{"model": "masked image model", "dataset": "photos of arthropod specimens (BIOSCAN-5M)", "train_examples": 195000, "image_size": 48, "crop_scale_min": 1, "horizontal_flip": true, "translate": 0.06, "method": "mae", "mask_ratio": 0.6, "loss": "mse", "encoder_arch": "vit", "encoder_norm": "layernorm", "encoder_norm_position": "sandwich", "encoder_activation": "geglu", "encoder_mlp_ratio": 2.67, "encoder_head_dim": 64, "encoder_fused_qkv": false, "encoder_bias": "none", "encoder_qk_norm": false, "encoder_parallel_block": false, "encoder_inner_norm": false, "encoder_patch_size": [4, 4], "encoder_layers": 6, "encoder_width": 192, "encoder_positions": "rope", "decoder_width": 128, "norm_pix_loss": false, "decoder_layers": 6, "init": "lecun_normal", "optimizer": "muon", "muon_scale": "match_rms_adamw", "lr": 0.0017, "momentum": 0.9, "nesterov": true, "orthogonalizer": "newton_schulz_5", "adamw_lr_other_params": 0.00073, "grad_clip": 1.0, "steps": 6900, "batch_size": 512, "epochs": 18.1, "lr_schedule": "linear", "final_lr_fraction": 0.01, "warmup_steps": 200, "weight_decay": 0.2, "adamw_weight_decay_other_params": 0.05}
Rows from block 2 of the decoder, named by matrix and row number. Rows with one number belong to one neuron. Each number is 500 + 50 x the weight over its row's rms, rounded and kept within 0 to 999. All counts start at 0. Numbers have three digits each. After the name is the row's rms in percent of the matrix's.
# gate: MLP gate (decoder.2.mlp.gate.weight, 336x128), inputs 43-85
# fc1: MLP up (decoder.2.mlp.fc1.weight, 336x128), inputs 43-85
# fc2: MLP down (decoder.2.mlp.fc2.weight, 128x336, transposed), outputs 43-85
gate.202 097:504589542441580540503480534543461438550494564549550518544512577525490508573445437546499555491538540454529440554480584505513512473
fc1.202 091:419484543540457520530639525526413523474412517434591563481434442527425543469486472540530472401476489510435505527512537504500599523
fc2.202 099:457464443461481529588505480482429473493532521548454515547530517454458530526495443419577493594466440549529496464472445500471456449
gate.203 103:510569457527486545409518552423495456504537486553537439438459486531479540464589473513439542478534552473406493531564511512545550542
fc1.203 092:574512496578516610536407579477485550557496493539486409460540484433469607496602494480474532469543513487537555505412544553526519541
fc2.203 096:425590524510462508524480460454586499568552564503488539522538389460520455522417477558497588485525465474518610481534467488455492484
gate.204 097:474526524514475660508529479540502565477456433482573388507498494522515523587506465515445480484472525461503502430402547528473501581
fc1.204 106:566506424492493534499485476502389533409435404432420472474524531553419479462572462457494490470512504510580525488529520514552525548
fc2.204 107:475526579493525512520578533489481480442461467394441563486525532467511489502518515448441478391475503542424442488518495454482437477
gate.205 079:552494574509377539497477482486477488462599570592542570542525466427545545547484468436407564522444504542451513517474457536431519577
fc1.205 083:549445516482500511456536526588616463528482482532508501502480494455487485475488466501387529500512440443541452470518519532452560515
fc2.205 070:578554498462546515483415441537494541430484474573425681512505406549522469453512514547456516575506534510519462453506462538473447564
gate.206 113:455457379559460515573449494487560347470550452558493538409500517422534510519464499516404527500478489538581591486522541504524392540
fc1.206 111:475450458548520411583545462496529405444490515528515432473479512480528518488466485488472574589389460461557496510564507531561462605
fc2.206 110:479496511434499475487461562449550476449519480440563454495568438499522393501500520484544452501454516485552532543559516475383498505
gate.207 096:564477429497483563480451422543522503502377494498528444537492566526437522500505492507521472527512580531583471434488498488570484453
fc1.207 103:510536486507476492421462526532569516535457515467499429523551461522486637506469495480519369552479558591496552565454496488448472433
fc2.207 102:491455509464497553543485477473455483518447504482523451459420521443558484540417431515560543585588566525527511394493564525464472444
gate.208 098:537395456435575510524498601525521553565557523523447534492445541605499450520540536523498493419501444493492530557489537551541497466
fc1.208 096:591442572577497485471561627472561510535546492485456552485510498480515432482539526445504472563489502429589402513510456523417487540
fc2.208 098:466418519538553411511434500473539480450480546548430495517455487537576519479524515466500505511449519501570516483528383487464578443
gate.209 093:500552548470435496448439548451524560458539456622454499577540488526561531521453608579451501472459362532567502576496487514540602409
fc1.209 105:583417529448457568593506410650412458459479496491496471499540553563462492478396443487530468431455529517526493474476513365497509459
fc2.209 117:535500554608495448420480479480499463385508444461480573509431497528461557497515504533541624434607520509516462443474485573509540538
gate.210 094:637456498545499504497505452534502532485441421525503560478568544500473482524414494465428503559522459431506415568545536505526489558
fc1.210 082:563543501443517560440599483564503517507547616502422409498457537558526563512476440515506509529524507469507522442451436432533464532
fc2.210 098:553502496546588525564555462432554510448464393495488495555504511497486426440455491507583523509498531548509558545504545532491461471
gate.211 096:436582474531546498410523463600451511546491539480513489588546526531514536494552513465565494439430471539465563530640421577549599394
fc1.211 097:480600520518518366467367492406455532582489482447447456554471500528535479522468455592494517524474444562552529450402576421533419369
fc2.211 096:486559446488505610560550519559489483489497479456471437571562444575394608542547547456458492545532519527445522499382542521471370490
gate.212 093:529567486556456495546511464525491519524522529522459562568559430483568510500451505552526594607536489422532481463530546476547472567
fc1.212 097:485483503577527537454491400480533508610576468525437547531554378538487578529529436451533472667452510454500549473532485522489355576
fc2.212 098:426530408469592449506410445500487552438396495530517524507486530482478413559465576556480544489527516585505445498425482584497528496
gate.213 123:399547540514597451386513438535493520498448489548546468496493530480516495490458604485508492469488535473481594519508484503458493457
fc1.213 105:460506498640410489533540466529447437536506422490480477539519574474471457445519423567553518429499403415525496547503501589404593467
fc2.213 120:494542559483544496557467488520378460501626421453443465485597521531429480457426398564523521492476546440517604456433394570474463469
gate.214 106:502556572485575558500485548478607529517556468543490504537416528529537475410465498564497420515458469528449409452476477585463431456
fc1.214 096:543484581605561458464465400466458523500555446544589508544529427449480497548559538436524559384510538462493520500442561455571422491
fc2.214 103:466484437499454484464465516567477566533546534534476500465523555575534423469524523412510385447480432459552439593553447538559455377
gate.215 109:528473509599585493520567497585552514501527525537480591523482590542497476418401538505461442524526529516482454440460542494578509407
fc1.215 095:547432511564444461474461515454503543430478453513543489484439501540487510492546503553528422528553408504449398503530506540484504585
fc2.215 106:524531472450550427509609573509534441471546524395458544533529442497487497413519450489518526471429505419487446479403550521499499436
gate.216 104:466489441483417461488559431478438572500538546455391546488548592423433439427536587494533420468440566596528448512491527456412543568
fc1.216 090:481547492550486573436415410427557506546446495537493557469592483613505502442502397520599508500392487542426499468521428550448496574
fc2.216 094:510423631483488488550492572519457406559490447429513464530459519479509458524481503563460527509381370459449512496466403545515496431
gate.217 096:467464514476548456552542499554584501561472446429547484474503543533417470493503521491478514548460599480520480520465521402475424591
fc1.217 095:557406509471566465607365527548396505464468485452528557507474586524542495523325564446428526444483487468424533508567507480502547505
fc2.217 097:554459447479442507443536514565562540520383590527579534472511550553493536484546415556458516457438427475515509508578490575514419517
gate.218 094:516547423539570460522507518553476523515393487487496561520498405512325486517555577459450432469599443515501453491529424570555464429
fc1.218 103:474515484462513586578511521491492528606383443518491632432508506571495553528489410459579499494528505568463496542537474481522493433
fc2.218 107:482531511509527489501551532502489519432593546547391503567531496416452476477525544550450537527433507551485480444442577505475414450
gate.219 096:555397528437533381522474539473549526552468462415535452591484424427545441540476601601489550540479581440469467519529601508475478474
fc1.219 110:543529576494557586543520486477458506458467448543483425550401507459463524552464567443450525529542535499491530537472530571453527442
fc2.219 103:463521491415527469478435386558462544397478499475422543552533494489456431454396548503535477480562450405565487487429561629479562478
gate.220 093:465507548507476493509541443407402520489460509487471473519402496461539430470471489519519544518513557481563603536449627468562503506
fc1.220 105:479419550532509447548419588517489432507577464408451520529543440360441574464454480492430544531474366561513538499537471511436632411
fc2.220 106:563424480447448446480556530572503478567560419472504601545480595436382569451553445482456516544464552487522532630404481533474450496
gate.221 101:465401511499461455492463588545464532559461468468499475513453540421477466499535605542471496546615499531508421472508535381534504396
fc1.221 113:554442500516445480507538545506601503409357462458497434525467439470480546505536486546461407507547408489497376436507390401515511404
fc2.221 114:403419507474441448483483543536509480561467504510480456556568501478508488485510458454426496462476389641457562462515440376449471525
gate.222 097:556479538383405518503508580428567571577539511539545487538440560518524525503455617479482498530530556610510482565500553504594504450
fc1.222 094:466602480635546439520518638517519438585516439525535493452548517523497503501531445582479524491534463556515564494574548529426522492
fc2.222 108:529460511483620547523464489541453440496530451507550481428590497412505475480478374528464529531516548531523415502565502451488548476
gate.223 096:493563425546596562524504444482440648534525580602572516602555433492452558522429459510577528467491475580457493547512526567413571485
fc1.223 100:518440475508493540538478475536447489447425481555592555436445483523520570420484407586472506507543454459515417493573510546465502507
fc2.223 100:437517431577486487386590533562362526497502404525543448552492420501391466534488502466451517541494535538400538523470476499516531519
gate.224 098:517473482481534563497513560587477453483555471570473518472518454488463465525565448529402514510501461517490506463418579486551472446
fc1.224 098:467493522602465518560492409488469509589486535437513554560506557536440601555549444495482486623527531572573436467511494445466517555
fc2.224 083:491448499500565405568566571517497557564489486513494531440462406469554445470472527480521520515519510551464491444475558522448555500
gate.225 103:557540468548590444444534464555440462455547518471434458484472553477461470478417551442562536440541555422509494552455424423619506565
fc1.225 098:450587489486581470510521366394560480492564459494445476458497535517467441559518484525464554520564488581389547562537505506566499546
fc2.225 104:536533474448429545477541538503526576513476461477494457464496561459565469468437595457447530458514490418472534428607508461437395504
gate.226 103:549568475623539467434425532512500573507537497427456572529520531585494501547491534570587478492503487524499530501439470497576382475
fc1.226 098:468529441457438463598527511499526467433562468465492367498448500464542547546563511504420502373501535484535474535410374471519485548
fc2.226 107:541399534492546572406446531434429526488500500523474489465530637501535497503421473545462550531527470405580437521509419506600490507
gate.227 085:575509482540484411562464505545509491431479497514526429605594463550478532633469423515521505466515448501500542542519469523560514517
fc1.227 092:455562610543514454493491558497467538493568495502476464501555535510492503568566457510535536494507474466453418571493396509434466548
fc2.227 098:471528552478428476536500521545527524500531456522611497528489421514510523516472538537484495566453508533524514567419503473488482513
gate.228 091:471483591514578464449523553532523498481627488526491545558466525585482492530509432464461548502473454493496509529418463534515522451
fc1.228 101:483436558538579506467501477526490453458608438493427440504498429473491463553384478512380543462487555576559475497570486470442530498
fc2.228 087:598473495443515582516511484495520482489590455459500470611506552487472580577579498552620533510524461461529434532445409461533476478
gate.229 107:574469572459521520554461498494527479477504473534559499482521513526620396496389506469505441519400519519439471433593528590534493514
fc1.229 102:507639512541415546445560493556496494480472511484554543499596492546510452518486501538549468472483473518488445550542483505536522452
fc2.229 090:506508486441635503471534510557502425496540419506512483451474423603456472478476507539480543528607587595458499480422529532557509441
gate.230 094:574468491472504428521577534523477546540380536524507576493470495480489551515552436476486570534558502414481451538535460487562463394
fc1.230 085:528467480547492482505536489491503568544388503501537423474559463512496437410565462490426536485453553424553537506475465430460374488
fc2.230 079:580463520464606465419513416556550431477488500526479452509480551378564543631506525514543599535520423464517456487464542551500522465
gate.231 103:518516548535510447488443485569436457594457531535517486554448462585522472505512514533559449537446475496481545480566432486450455562
fc1.231 083:528474520558487499427437478544504457488494446566470573606415452630498469565559509587521419516443498448384556479543467480522458560
fc2.231 096:533508511472578510422494553494514479525529474611595466450490561468528572513457449485488507452568508434572453516509550487476481549
gate.232 094:432466457535460545500559444532486485516493547508426568604494535520462519499575519450442505477564651506513539394504559557501515519
fc1.232 096:489546464442480386510489534564539405599535493433492509468555541512421518460456521496516507533581459521488532490545469567546562563
fc2.232 081:489480387459490475521474507441514490555607455470446375510554490519531458505619461532573461548602525574440515478469534518548514531
gate.233 093:473488535472519549452500509515527501510397572496499541550499352514464557413524482533490498477587327477512543582552489500460449491
fc1.233 109:506453580459658527541506452521547549457505528518472453477526483516583536542535535378494518501502521498425534444456529490482444523
fc2.233 115:531559526432515474503551426477475581421470528436508488533449436464502509530575654522414533568543543518495483443500511550535578518
gate.234 116:467519529499540543482403539556541558449573472482510547436499451527476541552562560502503417499532485472527511482370554498439457502
fc1.234 119:561472393543495520492573461597512579505391571497560517542534480492507474576495436448464560542493399510492531546493475498505563547
fc2.234 105:532440538504460539487598548432484579533423496551474436497457554460415498521534547483490521542534481580544627457476494504455560517
gate.235 103:541544541514412473507451451441492458496554504505497581506567433388548424408479464536493546489435538503530462482456460432515547477
fc1.235 092:573539479523553585478527395472401505532523447478441517529448503550551439473510462584474523436516489389485450508545491409531601483
fc2.235 100:466510583450521452459499487541461544577455437467405469506517607556510512476445498594597479424525452478414583492524556515420570512
gate.236 102:485428433447526535532467396550491576547517493559412421478485486488423543500470524550484585493528569462474468549409457557405527517
fc1.236 088:467636583504503435622526484479431424496513476444483466503550455522548430457589544495527498463525534486517542414472530509550505561
fc2.236 105:513483559504461542517523487432502540470439537467431477486436519522496519464501439471449520528415550483514457406450565484457553477
gate.237 104:536536489465598433552500514463456521543515503474475524509488439517497558512469455512536494489430484513420512554515480494470515581
fc1.237 090:544543496512535522502528549464532446435471513520428509396451567532534440537529403560446511561475507502504482486478581499553487476
fc2.237 104:478503533563537480483515494534496604419435530558471463513501465502474485472547511549486546459564528461570518573518494443524388542
gate.238 093:598468555538479454551545516424508520417620437614528593482477483479386485483475513525539571491491492496499560482480447542442514537
fc1.238 091:493533534435438588506475481504438446457536580549424549457457598468471554436501536520428445471485450571496520406486510474526499542
fc2.238 092:482511540537523465458540529450406479583546553516569485521513470562591464534443528444464480494505515614480498427552565461435475494
gate.239 102:495529502515446541524534478544416465497491513479509480548410372462543479677387515603543590509458446540530509514478460450507537505
fc1.239 087:478427504511559637426463561501502403550514438521478452481449505489575493617524512557515603561501506574539417532498523557456636534
fc2.239 094:496496504506456479435609495492526424519423508456544450480497526549545482496565530494519490528540492544479490530418605466484453543
gate.240 102:469484533496497445503546525503448511515542529458563485481495472509551608513535484453431524559578428451504483417518419464469561470
fc1.240 107:456504494416604406485528450541507479552494446524432534445529490604482615497527474501554511519424513501513514494560405497531454438
fc2.240 095:596560559489537524466430500470372534482481474563588558492525511514521436521475525417498548497481424570451498536452499478448524582
gate.241 107:547519430517528495486558481557483505571542513525531555607529446556518503401574438549409531481386447507560526367585487511579425565
fc1.241 095:559452514523448497560589492478483419483470510485429485508510560516467364413582537574455403406448496514531464484413521499467512506
fc2.241 101:518478415573446467441406447419525421529524489565387602502504502472457515579481568453533469493560438551496477513403471518492547472
gate.242 081:487545477443447494449513433504453406484509509491505429506532529551542543453509461494468451569476586557577534494404547452439396525
fc1.242 077:535559428501512486433394500438492547508513493535459403491437429512557426557502516560525531520516436534413403505526509510450433548
fc2.242 071:502575526506519530455511554520476472440495463543521537470502499556456486503405480519497444508492527447498541541532556458408535513
gate.243 104:446437460515483498517569502478504545513456534525507533462532504538417461524575545425521516437505494569537564508543547575537505465
fc1.243 104:506505467469467421484478479480424386483490500456502506443532523414546449363493469486452569541425549410501477522498497443444515536
fc2.243 100:545477520491510435356528419471478560523490538489502571420447532412485571396462519506425459489423462477465469429449513627507515499
gate.244 098:476412535456569546517458475457526545557519555528566420532520495530527464568445564487442498510599517449439540506494576524569517543
fc1.244 116:494505496477546526480420530510450490525435482502541556426577517518552598394488482615512457575514430491381674472506501510420509496
fc2.244 108:483547466423464497531597559447557516537538468523488512464476504512541506588598482506521548575495523451530349486467493405465462439
gate.245 127:513456475513446490460536507469461550430559519518534386453503429505557510507527486557442456521507541473566516486396611513428492403
fc1.245 121:556463454447436472464537511492505493567543419528590473525487429540487463517540471475520476519481544466575561458397591574541520444
fc2.245 119:425444417552412517529461574415471453530504591522447543536480526408533433496466550509481507513443474519530562583513473458522502547
gate.246 109:547418548436467415498517460423453549499491405494556493471420524577522483433539535511443524485582465523588536506463596511502441457
fc1.246 127:454525459521522572430458479501506545599439481470454416477491599478472429571490542412537537484455519481467460598539536498429534590
fc2.246 107:526480386506540491442495537557534512529423540493545518538503514437474444564501508451561544545575640444545545521448553642470442461
gate.247 093:544470538507484454620481489491513482510542490471587505543475466543424543489568579476517597501577450487415554372453558546534505435
fc1.247 108:449420464526505346489568579550466454421480470403532465512453475491495469542562531581457528563512459425600445449458494514476494467
fc2.247 110:488483548486461422447495555433491507462537535540418593502445540464466462468429454567470465388480510505460569487476483597490377447
gate.248 098:520494520465579417541574518492511502445494487530580478518483430480437492487427469409422511575457417482445496516438594353526500402
fc1.248 097:453486450423522472551574578522469457564533528492539505559516480410617447461407485448514546440444478559480585459536498519558516525
fc2.248 099:532483434447525484570506582496494506468517485474509420487426523502477513547434465482478513520448602449510548503518571465480569491
gate.249 101:470538525484486518407484483518556473575500410572609467449426511491518468513521558482510454488548459588459410544425529457501498600
fc1.249 103:486481500514454403441437427420514515520525463426531514562486476520472529607653548531457462497487508511504571511459549483445464433
fc2.249 109:496593495494510462507468514527486437489583533556483526560550527395436495416526488425567435468532469458533573546617503535595476524
gate.250 150:443475553507561417411597434517591448471553445504501549577595509502356503496476503509470469500444492580465603620489549508432494526
fc1.250 136:597500559453452601465498494430533447468497406448499540528533510532409494542652546471516444434494650527481510540511525513491490546
fc2.250 138:484525526528617420350501553481434467474498488541527542501560505540542471419453475600503491506455499477584463611576466460554494582
gate.251 098:492445466515413544474504500568533507523437518595551471402547581522532468570537480516502446538572501513402477530507461495540478501
fc1.251 074:544522561460528554584529496552522436499549461518503486532552481475478513517595395451538508454548517424567550420504580502499376544
fc2.251 093:522524539450472475477550502609403569552412415496472476487452510489511444480453436541463403498403520516421558555546513530521537476
gate.252 096:565527571527507533497593517485398573577502577603469535446519592459503560545565462467511481480495410480467475475538576440544401452
fc1.252 102:530418472467456463484500573559486463527462524431527503550526452516418441503497413502641439482502529419477493477393411550530540520
fc2.252 098:515577402489360449497489473487515461473512508464565499538514477449490516521551500488562395529450501583403539538483441514596484466
gate.253 097:521554510468443420473463512498454530517517500569469546458423476456400485612473471524550505520505452446545472538533514474413498426
fc1.253 097:578507527501484411480469559498470456501554526528556503419481505392503521447387460497462560545478556495501457538542543504475447530
fc2.253 094:344418587506495553537518420501461471490500518483491502426513458451508553566437504496503517502478459560547499397436513566483522463
gate.254 103:480456477469500523411483622519374535559461560559555474430465417506503491524485555547441443541470590480511419493489442587521519542
fc1.254 107:540551515554484594542483422504501455482479508493447509469509588511537419527495501594531537519525494523496430394485559410563376515
fc2.254 101:484509499488538522429505535483468473564453510440434391629528419501429444483485522433582499545469427509429497546522461499487502482
gate.255 113:476382511577476459455490565550527535531486560508501488557527543529572493508516507489448473518475419490501485515411547463492386441
fc1.255 116:456471534534549564454476507503474391475583536532482497469542446516505479476566534487592491496493481489528496512372521618457488488
fc2.255 101:543574515594663474517483526531548489436468465545406576519515430513412493519466558540557508490494509386545555506453542550525491455
gate.256 089:495486471506492513539378449484533591436535493514555456513511535435492568595534543507552509521445489458539409576518547475584450451
fc1.256 080:507460577449515501546514584482530599562521549547508533554471443443495439551572440475504501481517431502509542567526530379486532486
fc2.256 083:543463493551440495470499506500513510550454511393377605353502576484534453531520468553492564415453476543498523472566544529508449541
gate.257 091:528522493435452600544471471445439353423478505513505419561477618575446534576495597538508427507583511474466525544513484540512499545
fc1.257 088:508516390496420493477436520483507517514551460518521578525507561570466506453639572414549444508442487465529494552501405632515550498
fc2.257 092:489551548502463397500535556455626488574503589551471421474528470569412551489506484397556523483480608500466521445447483522532546517
gate.258 080:512588418355586584477524575491566548555420554522502457448471526544387527504495458433479603474438521560559581583450535467445459487
fc1.258 081:556630485514425513479502531530550492481512512528577490423509475451568529492517409456504509577417522496423552508504612541510443508
fc2.258 080:450440441539428411547535480442483562486537460433464488544462495543450535476583618532541480629538458473439487602533567491455493497
gate.259 090:492477437476454601483456526526451478582489502487572468551526455523450509530458475561475550462477528541517468532462568474552558471
fc1.259 100:527491507439483470551532528484547562507412487513483510495529510441453495515471549499484505514386526541455431578450520554475632473
fc2.259 095:473460546494452514502461458463550537493538598518542459534525467462462503498429517545434517415557511454517532516458581542544493531
gate.260 100:476542542535478472497553499489481568499476453441501553477477514460475462443478527518461462499492515541447477534538565522552397417
fc1.260 112:572447416497401484469453464508458523554392526479464565532505421474537474496514549526397462506426503499539488518561503499439565453
fc2.260 113:464508504502453485525501457436567534433537544572502533517425500469478586477457418402592445513587466569572522456470455556474514429
gate.261 092:481554522483548456461663593419517452532499566473522450591462482527568429467426469436543571438441464498545494524488484482498483517
fc1.261 100:541460432456550544507454437513573495581483572526508530594587517500564524575542469587551602466413435381494483463513434456488561433
fc2.261 102:539495486473511517436410420474542533511546577411434477564487545438455387391471512557496419493507522563530482591511441557471479483
gate.262 083:504524518508501452499481531494500463470526523495526506492520575488440553458511466495470484568512363536526415588490541436550481475
fc1.262 091:491542526468504503542516494494449513576487509467396474536419465498551470588500446422465478550416518526527433489527512421547546551
fc2.262 079:448508506484530445562472472462493502418587391516464538567513523426439490503477457591505575511457515455511452474474523572474563427
gate.263 112:472399494550523529530564427484516496521496476497401491477514547550545451502574515434447622467489520515460441541501518404574470470
fc1.263 108:473426518538542506511586508455483511510455459542482543533398440576519426484502568424534553491512514458494508515479509524499517430
fc2.263 105:537569439517470534436518429509438570542514571582476396501427429548517466589534531501517525513540490464427604440575527561573423515
gate.264 094:439539478482414479574490528453431466464452475391567442446517466536482447530486485478482375512520564525502437519485549564515522576
fc1.264 116:486521509403453527552488404487463516489507517522536469402596537504516443372515431578563430543546543528445477547474505557479574426
fc2.264 091:464585512519460504518500472465487516503494509461472587551459406553549501586498476558462470496492497517526507455494579549466556425
gate.265 088:549496508465398601532482440504463504648502497605410495453523412484462478447497515466500615457392512546530526458482415410462439467
fc1.265 099:473516448454542438543398335528538564496442488397520452608512528492486488468485563577539571416594465531547421494510449498540530507
fc2.265 108:599533509408447501502524502459559515506473507516407438535498451557391571475480492448528611521464533562425530512490511457524558482
gate.266 092:506529446553444516484573478477550457518502455516626552359558573498547479599480565469629602526421458497498506511500438445498422539
fc1.266 090:563497486448477480542451559544507574521438565510516505541423538599409542531472484551501415535411525408488520454402492518482451451
fc2.266 098:484602552541491375409549464509442500471497495528353489483504493469596492495528479437499441461472523601468557376511487491464500576
gate.267 109:409519491425497492441588400475487457594498488389501449514456530452515537563425474476479529493483466447559512523561559592512500557
fc1.267 112:528407563494562462416394451530512489530535450508402517383574568458373442517524531473470475385490483525521420518485475614485525431
fc2.267 117:540443464488473468417471617593511482461472513559453442463486497500483519504501514498467549399480472588575590451556445455459611480
gate.268 099:477511496481525512487514480443512606444449516452548588530489494466450606519564632569454484494566540486425574524507544467489430497
fc1.268 110:585503510431403501540469544484484515550504505473546413598495444544570515495470509552435563493467426465418554510544470485481533555
fc2.268 105:520606523493521476542595488490515558491518504475457529502512548477545527524498546602490488554506501509540427536529536418490474444
gate.269 091:507490477492582480517562468515497521604571514513484486515481527489531593406454605509480552570519472479512426479488453504585542544
fc1.269 101:543406549534424483487546595490468428459423492574542528439448523532510451529524454503408476498508451493560412488491529555470487516
fc2.269 101:668401509560531458522473465491508432439442447452491514516459415510499444429507416452508530471487350551474540539536401522497525532
gate.270 088:456585506517494501444460647553548459399533554452546543562460468396425450560457506484562614487471587538504483510491510486498471550
fc1.270 099:503474504508552405602461553501453535518536415543501470459448597455490484497486407562398503454570450537457548563477493456393466404
fc2.270 095:490485532521482444498421451429525460485576540593461574439430546498539563460433398573501510452451482532590587477470501567456544558
gate.271 098:588497452370496472548597520555468459475469565443563516514556470509545533376447482449499438594490565446454506428552537499458501553
fc1.271 073:525540440444481534501516510513558503579503452463580437550570489515426515466512483477478523538525519486437452494454554523546559517
fc2.271 090:430510567535457473488491464532578532460500433527516437448525572471485528463509479556565459589484558451514514574449546504448543446
gate.272 099:522556512514449432485492548470518527567413521444559508416539483541518498436440474535496516494353489454641522493604590517608568442
fc1.272 100:472505459566463490532578487566520571513435399496503457482515470490474455491518437569542494377495455485487450517577399519465498570
fc2.272 105:490469588446505466536498544438458461449551565585485466573503460469518602489440441489508514576436567404463513478509549440474492467
gate.273 106:536475456528471494545556537467492486431476512467541505469441536598581466460549427444441517513478546518522541534550524404490479546
fc1.273 104:474520523576518498558501475436526404527405595536539501496580453550527577413445413569522505536488465523496424463444479514484527473
fc2.273 109:447416463482477532456447463383439440483511484505496520574453507447570598622535457500450567410518548508447537529451552503523512460
gate.274 098:574573473510473559458517503501539566464522564499511483588449563385499495485569495516506566568501491577523503361459502506522520534
fc1.274 087:517527504527489495493406510450492536446511493511443546534518473540513507587486551485552566514490479524474467473461546519599489476
fc2.274 087:465473524562404474499523528495435573432507453601502537484520417491594583521522587397537549471447499597417543509501548516505484529
gate.275 107:386630547463493459422533571478482524460506485543477390489448511571468503490496457521450449570385568454525574564519520535489484495
fc1.275 092:449472523551581488518488547485535520540537564482453443575413547416458479469482467511464522452536500434516502490592595522531405519
fc2.275 110:507458547565530492496528489480560523467532417529564585543524549570486462517464463440523522581457409447333497417627537446494530515
gate.276 093:494491468433530419496544569528507513517465455500417470444489530460507464521456538464477358467492545540496491577629463511419483510
fc1.276 093:508467555498525513406586482489461453535565525481595527521503530424522600512479507479470588521528475521466557546524527485522495530
fc2.276 097:489557558499473452531404455556449478523534499537481482451502432388537505560462567621462444386492555494494503607468459583543469513
gate.277 096:562523448512448557579419555550466472447584533578437475427625446464493457492533443505452581555510481588530474529522562509487513473
fc1.277 111:572574519417511553548500518438505499497500435461537448597366514442561429522461580533522538530576544472529589524451469458484517458
fc2.277 098:491474484510372565498354442578508564486493556540536497506410545545495433547553535456409496531515505535547544493431574478487473507
gate.278 115:548562507507504458496489518568459554501433504464514438575553509445504459433485487479453488461496490505519494554486478471574427529
fc1.278 111:564516508498577438454488530534456532503450517482499458509516442460511527437503476412503493461486438515457551480605468479458527545
fc2.278 092:539524503443417447678395436556480498436443462485540482479459570477517453546522421496489554427591480498497503540447462518495405407
gate.279 098:585498472417598449465434421457534477443574437475441558510554471511486482580504572468538467438547460529515504551441511484572508553
fc1.279 090:391485447552455454530541393504496469458562408473559522540447535469557515542501563455518486599514521478542501546408473514481412666
fc2.279 098:498481500547533574403459470445570413479412549498462609550542528484604490501434433526482603501489553483463477506454489530440491551
gate.280 093:493473471440510535438533485526408503485533508480564484447452561480434519477502472445515539467531439493380574488489503446503458503
fc1.280 086:524580422539427502491482473506524472557537466455441439504530618521501473490458521656560555483433511450534507473561507480613506482
fc2.280 097:485492531523447501498517620567584629482541522543479521518490322547535506479546562434528533616455584534463548566531460541467506466
gate.281 098:493478485486444586462522466373550525525508502492550494473459602543485486474500443543539364450579510559450492532523455464576461536
fc1.281 109:404587510575479521540608525408426475522439526512536506450464475526454439497501532518519425496406536498472413578488530490504495471
fc2.281 092:522490476490540545389508571619513594479478461588564539528537519513431439365564565462498537428414439488466425525498515501465555475
gate.282 091:657607498535516566477464361507523471476454513512557553551389516428546487450451460457493473445472504490425470530469510520512489522
fc1.282 087:490583580438478410566441484477493520402488553535510541513403471514448438633493560471553484456490514523573534462560459485446545520
fc2.282 089:542534586612439507500435540481533563534593511526495426494454402441554564574477622406485584517525501491449500460550502438420491492
gate.283 083:469486488410494484516424546533517553499388520516468525541503594493442591489471490541504476505528479549550424513515535448448531427
fc1.283 108:567527390499556399564474385480483463456482511458507449519529493475497437413568557529479493480600453482508620447542448462513556525
fc2.283 105:459526533488447474566443465401554472528462483400426616460526498510496540553542566528443446481477611500501441581541549536437513412
gate.284 111:464501442494554485506499471439628528452559515504496481472465406465525527522488599476571431478548583583479585529392515492524584549
fc1.284 102:527493448538471569542531528450492509574481515544532550487593454505536568494661463459454491568508500498563501520584478450490531474
fc2.284 116:519536478551498499448505458545485585535478472466462468499392422500462489563517520565423511446441445556607550550610405482531581570
gate.285 098:397494446450529434474439454445639513456527522515497520514500519455412499511481585419507589527539528563617581456432534473451558529
fc1.285 102:437489473504462436511468542548495557392504478522608528525583491477559467548435570527494446487541492494625565505507578522511475467
fc2.285 100:431474504496410566504515493537446613528400487503505387554454555530474477614555486468541450434484529535556483523458450480550523545
gate.286 092:621555507483475601527494529485509515519518448526408546573477440412472470469510476579464477489499417536507453536542530547563481437
fc1.286 087:416489491550508544513545497462486498466540540437506512376530523450517440493482542400359404605556468461453496513556453488549504465
fc2.286 085:513433526557477513566562521491504404536439557461487514579460421556462486474479584456418513449512547559594481562553470541438487488
gate.287 088:505383469420493512521451519457422481498494529508517464448532455457461594500487563488533480467464593466610521519506547496534507514
fc1.287 087:429573512518509577506479470542446463398552552490483533415490470536512496476484504510542523521559471556464541463412559484458385521
fc2.287 084:512469588567617454467513539531507547486469435507447542550535570520444487441526497493548540575545437518499436499428423400538465398
gate.288 097:400490554453522447498429508483438439558531464465490519519445481498578420457400439552453497490413511497507565448510422535479498400
fc1.288 093:550608546492463448570520548487446567533465495439535461474421481604493510438388462515427364473500560464471535475488493369479594525
fc2.288 101:509517587533622464518555386468489430487488473559451569419587518402496517505603522457541523541478521493456458455515650469493467482